Weights of a small image embedding model: patch size [8, 8].
Rows from block 5 of a small image embedding model, named by matrix and row number. Rows with one number belong to one neuron. Each number is 128 + 24 x the weight over its row's rms, rounded and kept within 0 to 255. All counts start at 0. Numbers have three digits each.
After each neuron's rows are labels from the 100 images, of 14976, where the neuron reaches its largest size: "responds to" is what is common among them. Only what is clearly more common there than usual is listed. The data: photos of arthropod specimens (BIOSCAN-5M). In brackets: how many of the 100.
# gate: MLP gate (model.blocks.5.mlp.gate.weight, 576x192), inputs 0-95
# fc1: MLP up (model.blocks.5.mlp.fc1.weight, 576x192), inputs 0-95
# fc2: MLP down (model.blocks.5.mlp.fc2.weight, 192x576, transposed), outputs 0-95

gate.158:078128128128095128128128063088128128121128128128128128128128215128128128128128202128128128128142181128204128133128183079128128128128128128128128128128128128033128128128087128128128128128128046128128128141128067128128068128128094090128128128128158128104128128128148128128128128134128128128
fc1.158:175128128126128128128255128128128128128140128212130128128128128128128128128128128103128128128128128128128128128128128128119128128206128128157128132128111128128128128128128048128128128128128128140128128128128222128128128070128128128128128120128128128128128131172128128128128169128128128128
fc2.158:162150128128128135128128128159167128128151128128128152128128182128128134128128128128128128128128128128128128112128211128078128128128163128122128128128124128115128128216128128128128128128054128113128144112128107128128128128128128128166128128116059128128128128128128065128128217062128128128
responds to: order Diptera (64)

gate.541:128166128128128191133128128128128128160128166128150128128128128128128128128128128128127138105128128100177128154102128128128128128128128128128128123128128128128138128128128128097128128128158128026128128128128128155128128128100128128128049128128128128089128128083174053128128130128128224128
fc1.541:128128128128128128128128128081128205128128128147128124098128128128164128062128128128128128128128128126128128128086128128128128128128128128217083128179128128128168088128128128128128144128098128128128148128128128128128128128128128128170128128128128146109128128128156118122128128101147128128
fc2.541:128128085155128128128128147171126128128128128128128128128110128128123128128128128128128128128095128213128128128173128128160128128128128128128128128093128128128128128128128128128128144128082128128128128128128128128128128128057128128128136128128128021128128128128128128085200128128128157175
responds to: order Lepidoptera (25)

gate.321:128128128128128128128128054128128128128128128084128128128128108128128123128128128128128128128128128140128128201128128128073128127128160130169128128128207128144116036128128128128128128128128128068128128128062179040128146128128139151155128098128128128128128094203128128152128128114128128128
fc1.321:128153086128171128067128128052128110156095158128128152128128128128128128136053128126128173070128128128135128128128128154167128128128094128096128076130128128128157109095128128128133120128128099128089087128128128128128128128128156148095128128128128128121128128071128128128128128128134128128
fc2.321:126128196041128128150195128128128128199128145128128128128074119128128128128128128128181128128128128128128128128128128128128128128128157128128148038128128135151128128128154079128128128128128151128128128128128128170128128128128191128128162128128128128177128128128128128128128128128128160128
responds to: class Collembola (33); order Entomobryomorpha (29); order Trombidiformes (29); family: Entomobryidae (25)

gate.485:128128128128128128162128149190128128079128128106149128128070128128128128169166138128128128128147128098128128165161128128085117128128128128128128128128128128128128103146155165128192128128128119128128128107128128128128057121206128128139128128128158128128105128100128128211128076128128128128
fc1.485:128128128128128128128128128055078128051159128100128083128128128128128128128128128128128128128128128094095128128128128183128128128128128128061128125107128128128128128128128128128159128128128107128128082164128128149128051128181128128211127128128128128128128165128128128162149128128128128128
fc2.485:128128071128128128128128128128128128128064128128128097128128128109128128102152128128128128060128128128128136101087128168128121128128178128128128125145128128128112128128128114128128146057128128128117128128128128128128110128128139128139128163128128128212128128128128128128128128128044128201
responds to: order Hymenoptera (50)

gate.20:066128128128080128082072123128236100128128128057128128128128128128157085128128128150128128128128128128128128128128128128128128128128128128148128128128128128128128128128128128128128116128128128185139128128128128128128100128128070128128119061128128128128128128128128128128128128128128128128
fc1.20:128128221141128128149128128128128128067128128128128128128131128128128128128128128139128103128128128108128128095128116073128059128128128128102128102128128128128128128128148128128077128128128128098128114162128128128128126128128131128131127128128148128081128098128128128128128113128128165068
fc2.20:128128128128128128128074128128128128128128128128128128114128030128106128128128128128099128103128128054128085128128128088128128128128043128128128104128098128128128128128128128128128128157128128128128128128128128128128128128128128128113128215128128176128128128133128128132128128128095128128
responds to: order Lepidoptera (31)

gate.316:193128128128133128128097128145128128128100128128128128154061128165128180128128078128128093128128128128128128128128128160087128128128177128128128128128128128128120128128128128128128128073128128097128201128159128151128128128128076128108128128128128182128112128128128092128074016128128128164
fc1.316:128128128080128128128093128167190128128128135094106128128128128128128128128128109163096128128128128128128128128128128174128128128128160123128128128128194128128128128128143128128176128128128128114128205097134128128128128207128128128128128158185128180128128128128099097128128128073128128128
fc2.316:128128152128128128128107128128128128078128128128128128026128128128128128128128128128128128128128128119128128166145128128056128128128128215128128204128128128128128128103096044128128128128128128128128177128128128043102128128054128128128128128128128128128128122128190115128153216128128128120
responds to: order Diptera (62)

gate.326:141128128128128045187106128128128085128128128128128089128128128128128147128128128173173128110162144128128210177128208128128128128128128128128124137114134128162129128083128128128199128128128128156128128128090128128099128128128125128165077128095128103128128128128128128128128128181128128128
fc1.326:128128128128152066172075128128128101125128118075128112128128128173128128140128128169148092113173144128128199109128228128128128128128128128128117128128157128128128128128128128128174128128128128164128128128139128128084128187107128174128069167067059092128128095128128128128085171128128128142
fc2.326:128128115128128128095128128128128128112128128128128128075128128153128128149128128128118128165128128128128128131128128128161128128128128093128128128128128128128128128128128204128128243128156101128128104128128128025128128128128174200084128128128128128128109128128128128128128128088128128189
responds to: order Coleoptera (44)

gate.36:128156128154128128112047128218174128128128117128128213128128128128128128128148123128128128128128128128128128075128128128132128128128128128128152128128128128128166134150128079128128054128128128184128142128128128128086128128132128128128131085128042128128128175128128089128128128131128128128
fc1.36:128144061172128160085078128128128171128128128128128128086128128128128128091128128128128128148128128128128128091128128086128102095128128158128144128128128128128128128128128128128128055128128128128128128128182128128128128128128128099128128128128067108162152128128128128089128167173128128128
fc2.36:128113102128128128128176128128094157128128223152128128128139128128128121128128123138128155059121128128128180128128123128128128167128128128170080128194128096128101128128136102128153128128128050157128128128128128128107128128140128128171153128128155120118128170115128060104133128128128128184
responds to: order Lepidoptera (40)

gate.315:128128128128146128128055128128128182128128119089119128161065128128128128128128128139128128128122128128128128128128128158082092128128180128128128101128192128128128128128128128128138128128128151107128128128182128155128128164128128128128128128128128173128128128128117067128128128128157128128
fc1.315:128128128128131128128200128128064128128128128128128128128128128077128128128165128128128128128128128128128128128128128101128197128128069128128128128128088128128128128128128128128144128128128093160128128128077128128128128065128128128128128128128165070128128128128128155161128128190128128074
fc2.315:087128128128128128098128128128128128146128128128128128188128186145128128128128128128128128128128128128128128128128108128208128128128128067128119059128128128128128128128128197128128128128128128128128111182128128197128128128190128128128128128152111128128128128128025160128128128128100128128
responds to: order Diptera (65)

gate.105:155128128131128128128128128128128128153128128118128128128128128128128128128081128188114128128128110128128128155128128128112128128128128130128128130092128128169174094128128128128114128132128128150128128084128128110128128128128128128128128128128071183128128128025128128128128097128182049128
fc1.105:128128136152128121128128139128128183117128128128141128128076128128128128128128128128128128128128128128171083128128128128156128128128128128128075128128128158128128128128128162128128128128128195096128128128128173072128128158128128095209128128184128128110147128128128055143128128128139145171
fc2.105:128128128132128128128074128128165128128128128128179128128128160128128128128128128128058128195198085128128128118139128128128132128115128128128060128128128156128068146128128075123128128128175167128128128128128165100115136128128118128069128137128071128128127128111128128128128079128120128128
responds to: order Hymenoptera (47)

gate.449:128128128128128186128128154196117128128128128128128128128128128128128202128128089128128128065128128128128052128175128128062128128128128155128065108128128128128128094128089128128128128128080163128128186128128128165119128128128128128128128113179128155128128128128128128128128000128128128128
fc1.449:128128128128128128128128114139128128128128128128075128128066128157128128128128128161128128128128128128128128128128128128129099128128156128113128128146187128128128128101128087128180128128128128086128228128128128184128128128086128128128128128128128193097128096128089064108063128128128128128
fc2.449:128128128128076070128150128128173128077128063122128128066128103128112141128118128128128128128128128128128128143166113128037128165128128175128159206128128128128128128128128120128128128128128128128128186128128128128128128128128128090086128128099128128128128129094191128111160182121128128118
responds to: order Diptera (67)

gate.528:128128128128128128128128100128128128180128062144128156128128164128128153128069128128128128128128119128128147128095128128128128128128128128128128164128128128128128128186128128197128128128128128128128128066128128103113128128044134128128128128128128128128128128128128253128128128207128140128
fc1.528:128110128106128128128128128128128160128128128174128157128182128128142128128128128128156128128128109128128101128128128128128027128128128176128128128128128128106095128128128128128128202128086128054128128128186128128128175104128128128128128128128128128254128128128128128128128151128128128128
fc2.528:128128158128128128128128089128128128128123128128128128128128094128128128128128128128127206123128128076128164127128128128174128128128094128039134128128128128128145128128128128128128105128168128128149113093128114138128128128089058128119128128128128128128128128128128128098128128128128131128
responds to: order Coleoptera (62)

gate.253:128128128039128128128128128128147128128128121128177070128103128128128106128098128217160053128128128128128128128128128128128128128128128128128158128128128128128128128128128128060128128077128128157128215128186128128128128183128128128128128128128128128128128128128128083128128128128128128128
fc1.253:169128128080128182128106128128128128128128128128128128128128128164128094128089091166156128128148128128128128135128128128128128128128128128128128128128128128105128128128128172058128168128128128128128128128172128128128128225076099128122128128177071154176128128119128128099128073128128128128
fc2.253:128128128195128135171163070128145128075128077128173128128108181154155128128128128128128146128128128128128100128127128128047128149128128193144184083128128128128086128128128128128089128163143128128128185128080128069110128129069128128051128128128082128128128128085128111128128128128171128128
responds to: order Diptera (64)

gate.370:093128128128128128128110128112128128174122172107128128155128128128128090124128163128128128128128128179172128128115128141128128106093128128133128128128128109128189128136042128164128128128128128227089078128128144128128089128128128128128128128128128128149128083128128128141128143128128128128
fc1.370:080128128128084128128108128128128153155128176097128128132128128128128087128128128128128109118128128170128199124128128128128128090128128150128128128126128128107172128141071128138128128128128128212090128128128151138128093128177128128128128128128128128153128091159128128154128128128083128128
fc2.370:128128128171128165128128066128128156128128177118128128094128128185128128128128128172128132089117128140158128158128128128112146130042061128154128081128128128128128128128128053128166118118160128193122121128128175128083128128128168128137115128145101128114128128128128128128128160128128128128
responds to: order Diptera (62)

gate.18:128128128128148128131128128128128128128083128128128128128101128128128128128128128128128128128128128128128128195128128128088128128128128128128128128128128128128166128069152128128129128128087128128128128084033137074128107128099150093128128128128128128128128143144152128128128128128165128128
fc1.18:128128128128128128084128128083128128073128128189052128128128128128164128128138197128128128128173128176128128128128039128128128128112128128128128096135150145128128100128128128128128128128128128128128128128128162205128128128128150078128128128128203236151128128087128128128116088113128128125
fc2.18:128135116128077128150207128128128128128128128128128128167128090128128128128128128128185128128128128128128077113164128128128205128142128128128128128128128128128128128128088128128128128128128128128128128128128089128069132128128128128128128128128193128128128128128128128151128128128128128159
responds to: class Arachnida (33); order Trombidiformes (27)

gate.201:128190128128128128115128128128146128128138128128090128128128207128128063128128149128163128128128128145128142128051128165140130128128123128190128198128128128128128173128128128128128083128128133128083192130128128192128128210128128128211128128128128126069128128078144192128128128146162128128
fc1.201:128128128128128128128128128060128128181128128128071128128128128174128128167168128085128128133128119251128128128128128128128128128135128109128128128149128128155128128128128128128128149128128074184128137128128112128157128127128066066128164139126183170128113140128128128128128162128168128128
fc2.201:128128128128128066129128128128128153128128128128128128128128191128128128128128128128155143128128128128128128128102072128128128128162128128128128128128122128128128128128228196128128086166128060128128128128128128128128128128131184128103128117132128128163128128170128164128128181128108128078
responds to: class Arachnida (35); order Trombidiformes (29)

gate.351:168128128105158128088128128103128117231139154128128093074128128179128128128096128128128150156128135170099053128128136131128128128128128194128143128128128128186128111128153128128161128128128128118135128108186127128128136128128128128128128128128128128159128128045128125050128128096128113128
fc1.351:112165128113128128128132161128128147047128115112110128217087128089128163128128124128155072092128128128163156124128128122140153165088128084128092128140128166118101128128128128128128128164081128128128159128128128105193128157143128110142128128157129128128113122181097107128128128128128127175
fc2.351:032128128128128174134058128159128128063128128128128128128128128133110128127128128117128128128128128128165128128128128128073128128128128128076090128128128128182128128149108128128190082128128128154128232128128128095116102128155128128082128060143128128128128128151128117128106082128153128128
responds to: order Hymenoptera (43)

gate.288:128108125128128128128128128081128144128128128157128086128128128128128128128128144171128128108088128175128128128174128124128136114128162128167138128128167128090128128128128128155113128128128128128128128113173128114128128128128128158146152128128085128128128130128128106109128110128128071111
fc1.288:097150156128095128118128128128128095128128112128128128128133128128128128128128128067160128128128128101128094128074128128158128143128099128128128128128128128183128128074128128107148128139117128128141161171128128128138128128128119095088109128128168128160176128128128128128128128128128128128
fc2.288:121128057128128192128128159128128128128128191128115128168128142167128128159128128128128128128157107128076097128128173128128128127128128128128179163128128128128128128128114128132128184150140128128128167128128128128128128128128128128128128055128041128128130128128128129144068128128128128128
responds to: order Diptera (62)

gate.141:106128128128128111128128128128128128128128128128126128235128147138128128128128128051128128128128128128128052128128128057128128128150128128128128128128128128128183128128128128169128128155128156128160128128093128128128128128202128128207128128124128096128170128214128128128167128128128128128
fc1.141:128128128128128178128176128128128128128202128128128128128070128128128128091128128083128128128174128128128128128152128179144128128176115128128128128128128128128096177147128077128128128176128059128129128128082173128120128128139128128128121096128130068128097174128128128123128128162078128128
fc2.141:160128173128128073122173128128142103082128128128128179079128128128196128128109128110128128128128136128175128194128120128128128135111086128089170128128128128086128104128189128128172128166134128178128128128128153123076128128128128128128128128123134128128128128128132145098128153128128129128
responds to: order Coleoptera (51)

gate.413:128075128128128128128128128165128085128128128128128128107128128128128042128128128128083128128128119179128128128109127128099174131128128128128128128128128128128097120128119128128128128128128103128112128000183128115150128157128128185128128143108128128128128128108128128128128128177155103128
fc1.413:139128128151128128103128128166178078068128128128123099128128121098123168128128118166128125113125128205128065128089154128128152128128089096131128128167128128128128137128091082138128128128128128104099128128128128097120128208128128128090128128128128128128128099128136128178152056128128128128
fc2.413:128128128154128159128128128166176128128152079128128128128128128128128128128155128134150184099128128133128184104128128128128056126168128128108127128149128128128128128152128101128128128128128128128128098066128088176128128128128103105128128128128132128128105126076128100128128115128091058128
responds to: order Lepidoptera (37)

gate.372:128224128139128155072168128128128075128101128128128128165128128179128128128128128128128128128080097128128115128099128128128128128172150128128128110128111190128128128128128128128128127128128128128126185128094128128128128094128128128128128128128128128128128128128128181128128127128128050128
fc1.372:128199128128128178128133128128128095114071128128128128128128194186128128145128128128128128193128128179128096128146128128128128128128164128166128128128128128128128128128128183128128072128134128128128128132128128128128128128128128137140128128128128190128128128117128128128128135128128044128
fc2.372:128128178128128128128186128128128167097128178128128128128128195128128107159128128128128075128128139191082128128128128137128128142106057128075120125128100128128128128108128194128128164128128128128128128092128085128128158133128128163085128128155128128063128128128120128128128128128067228128
responds to: order Hemiptera (69)

gate.69:128128128128128128128064128128082091128128125128157128128128128135128109128080128040128128128189128192128083128128145141128128165128120128152128172128078128128128060128128128087128193128201128071128128159209108128083128128128128128128128157128119128128071143128128128128128128128128128050
fc1.69:128128171150128160114128074128083128128128166128128164105163128128128132128128139091110128102175172128103128128105128128044128128128136128128128128128108128128128128165128128128103095128119167128196128128128077128128128128128128128128128091128139128128101104128128128128145204128084118029
fc2.69:128125128128128016128199174065128128128083179128128121128128128128128128128128128128128128128128128121128125128128128128201128128128128128115097128158128128128128128149128128124128128128117128128128128128128170166128128128128128128128128183128073128128128128128128128086128128128072101177
responds to: order Hymenoptera (42)

gate.182:128128128128128128128128128128128128128128128128128137116128128128128128128128193070128114170128128167128128128089128076088128170128128128128128128128109128128128128128128170128092128128128128128128128081128100128128128095136128128128128076128207128128173128168128122128128152128128166128
fc1.182:128128128087149128128122128128128107128128128128128128128128128159164128128128128128128061128128090197128128128063128128128137128128128128128128128128128157128128128120128128128128128128128128128128095180128128128204128128179081128128128128089128128101128128122128172119128179052128128128
fc2.182:128128128096128128128128128128128128161165195128128128128128128128128083107203128128097083128128128115128128128051128115150128149128128128187128141176128128128204125128128123128128125128128128124141090128128128128128143128151128128069128128128114128128128128168128173091128128128128128128
responds to: order Lepidoptera (26)

gate.109:163073128136128089128128132143147128134128128128128128103080173128128188128128144175099128128128160076132131179157161169061162128128128072202128128178148128128128128128128128128128128128128128128186128102055128058147128100110128091150128128128128130128128128155162128128128128128128128128
fc1.109:128128128157128128128128128074128128128128128128128128154193128126128128128128128128128128128128122128103129071128088128191128128128067128068128100105128128128128128078128128128128128128128082128082144128128117183128128158128163128128128159128128128128128128101077128097128128128128128190
fc2.109:128128128128128128169192128128128128128128128128128100163128117067128128162128128117128128128128128170128128070088128082128170128128128128111126109090128128188128128128128077087128128128128098128128128128128101128089128128099128162128128128128128128166128128128074128128128128118128172128
responds to: class Arachnida (34); order Trombidiformes (26)

gate.270:128108086128128128107128128134128128128128128182128128128128128097088128128128229142128116128128128097128128128128128089128128128128000126154128128128128128128128152150128134128128128131128042128128170128128128174128041051128128128128128128128128105128128128128128182128128128089128128128
fc1.270:128128084128128091128128128128128117163128128160128128128128128128074128118128128128127128128128147128128148128128128128136128128167172128128128128128094128171082128114128123079197128128140128128120128128128128128176128128128069128128128128211149128060128128102128153186128085128128163128
fc2.270:128128128128128128128128134128167128215128128130082164128128128128128128128128128142128128128128128128128128171128128111128128128128128128197072128128084128228093148128128128128128068184128128184128128147128128128129128128067154128082128128128149128128128070128128128128128128128061128128
responds to: order Lepidoptera (29); order Hemiptera (29)

gate.213:063174111186134128128128128128111128128079128044128192119103128072128128128143128128128087128128128128128128128093128128128128115128146128128128128118095128128153128048097128128128115169128128173191128185128128128128128128173101128128112128128196078128148085158128090128128153128128128128
fc1.213:109176128128128172127085175128106062128128128128115128128128128128128128128128128128158080128128128089128178128128128128128128134128176128100128172128128128065188089086147128186170128114128128128128128128128185183128128087128128128065150083195113206128128128128128128128128128128097115128
fc2.213:128128128128128186128128128155128128106128128128128086074128128128128128128115128128128128066128128128128128095128128141128128128106128156097143128128128128067128128181128128128128108128128128105128128161128044173128072128128128162128128232128128174128128128128128082128128128128128131118
responds to: order Lepidoptera (40)

gate.227:096063128128128128092128128128128128128211207128128128128128128128128171128128128128128161128158128117128128128128128059128128128117128128128090128128128128128128128185128128128087128128128128128128048152128128128128210128128128099128128101128128128128128095180128128128072128128082128128
fc1.227:128058103128128128128156128197128128128207206128128134190169128128128156128128128128123128128128157088128128128037128096128128128103128128159128178107128128128128100155128128128072146128117128181123056128128128080128128128128128128128128123128113128128128098181128128169084128128073128128
fc2.227:182128128131140128200160083128183128128128180128128090133128097128128128086128128126128128128128128187128185168128113128128128128093128128117128128128128128128128128128128066108128128112153128128128088128128090197128128128128137128128128116122128102097128128187128128128128116137128206128
responds to: class Collembola (26)

gate.26:128128085184158128128128083128084128128128128128156128154128128083128128128082128128128128128128128128128128128128092128128076128128128114128128128128213128128098128128128128096135128128128127128128128128128079128139128128128128128128128128128128128128128102128202128134128129128195191128
fc1.26:128128155128043128128128128128128068186128128185092128128128128128083128177050128128128128128128169143132128128128128077128128128081158128076128128128049128128097103128156128186094128128128103128128128128128128128128128093128128165128128102128128128121075128128128128128109100128057128128
fc2.26:128089128105074128128128128128165128128143128128156122128128128128128128128128128128128118128128128128128128116128143128128136128128060092128128105132128128128128121128128128128171128071219128128128089171128128128128128128109128106128128128128090128128128116066174128128111071128128128128
responds to: class Arachnida (28); order Hemiptera (28)

gate.46:128128128128219128128128072185128128022128128128128128111128106128128128128128128128128128128128141100128128057128170128128128128128066105200128128128128128128128128128114128090128128128128230132128128128128067128128128128128128128128128151121128128128156132128145128128128128128128128128
fc1.46:152128128128128128128128128128128128128128128128149128128128104128128128128128106128128079128087128128141128128128128128128128128128025128128128128128128128128120156128128128128133128078128199127128169128128128128128128128128128140128128128128128128128128128189128128128157172128203128128
fc2.46:128128100128169098128128128120098128128128175128128147128128128128144128128128128128145128128103128148128137128128128128128134122128128128099128128128128128128128128128128128163128165128096128128128169137128161128128128128173156167062128090128115128158128128215128173128154123128203111128
responds to: order Hemiptera (42); order Lepidoptera (28)

gate.159:128128077128128128128128138128128128128109193128188128180128157128128214128128128128185128128165128128128130128052128110128128128138128208162128128128115128128128128128173166094128153128090128128102069171128128128128128128128128128128128128128128128128128128128128128128128128128066128128
fc1.159:128128128081128136128128128128128128128027037121128096128128128128128128128128128174128128128138128128128108128205128140171128128095128128128128128128128128128128162051128128128128128128128128079128128128163128128128128128128128128128128137128128128128128153061107128128128128092157164128
fc2.159:128128128128128128128059188128128128180128128128154128128083181128128128138128128122128128097128132128116068128128128128117128142128176128183128128128128102134083128128133118128064128116128128126159128128128128068205110137156077128188128093085128128128128128037065128128119148128189094128
responds to: order Coleoptera (55)

gate.19:128072142128104128132128128128128128128128128128128128128080128128128128128128164158128128128128128124128128176128128128060128128128128128128128128227128128081100128185128128128128128087107185128128128128128128128128128072076189128128099128128128135074170128128128103128141142128082128128
fc1.19:128128128122128128128150112128243093128128128128128117128104128128128128068128128128128128128128128104128128182128128144128128128162128097128128128128117128128128128128128128128128128115128148166149128128128128128194128139128128128128128128128118128128128092204128128128128128061052128128
fc2.19:128119128128088179047076245091128128128111128128069128128128128128128128128128128128128118128128128128128128128137128163128128128146128128108151164204147128073128128128117128160086128128128128090128085140128150128128128128128128128128128128128176128073145185128128128128128128128128129072
responds to: class Arachnida (42); order Trombidiformes (36); class Collembola (30)

gate.191:128128128082128128111188128141099128128121128078128128128128128159128128128145128128128128128128128181128128128128128128128139128128128128069197128128128128128128154130085128128128155128128128068128128128130128128128128138120128049128128128115128128058128149154128128128105128128128128128
fc1.191:128128164128157128128128128128165111128196128168128128128128092128128118161128128128128128097128128074210128062128118148128128128138128128087128128128128128128128141128069116128128128128080128128144128128128084128128137128128128128165128128083128128128128128128128128128128128066134128128
fc2.191:121128128174128128128128164135128110093128128079128100148128055128128128118128128128128128128128128066128128128128138128112128128128128179074060128068128128128128128128128128128091128128128218128161128128128137103128152114128128128128128130094128128128128053128154106114119046128128128128
responds to: order Hymenoptera (46)

gate.476:128128128128128128128066128128128128128115128128128128188128128128128106128097128128128070128128128128128128128128128166128128128103195128128128128128180128128128128128128128128128128128128128083128128128203128128128128165128094128128128128128128178128128128088128101128128128128158128128
fc1.476:128128128128128128128058128128128156128116106102128128128071128128128128128128128128128128128128128128128128128128128142128128128094179128128128128128161128128128128128128128128123128128089161075118128128151096128128128203061128148128128163128128128128128128128128082110071128128150128186
fc2.476:128128128161128128171079109128128128128128128128128128084128070128128128128128128128128128128128128128106128128130136128048128128098128194128128201128128128128128128128128070128128128128128128128128151070128128042128128128078173128128128128128151128128128128128128128128128128128187128128
responds to: order Diptera (63)

gate.318:170128128128128128128128111152128128128128128128103128172128123163149128128145128128128129128184119128119128089102128128128128181122128113128149128128128128128128128150090128112128128083092128128128172128128121186128128128128128128150146128198128171084142128128128128088128176128128128100
fc1.318:128128064128128128142063105128128128128128101128145142128128128128135128067128119097082128032128128128128128128128128103128078128152128128128153128128100128128128136128128128085166128120128168128085175135137108169147128128148088128149166128152182128128128128128128128128178128128163094099
fc2.318:128115099128086090128128128128128117128071177123094176128128101128128128105128128128163133128128128081128165128079128135151128128128128128128128128128126087108128128101166075138128128128078076128084174128157128128128128128128128128128128162128128128128128095143074128128128128128128128233
responds to: order Hymenoptera (41)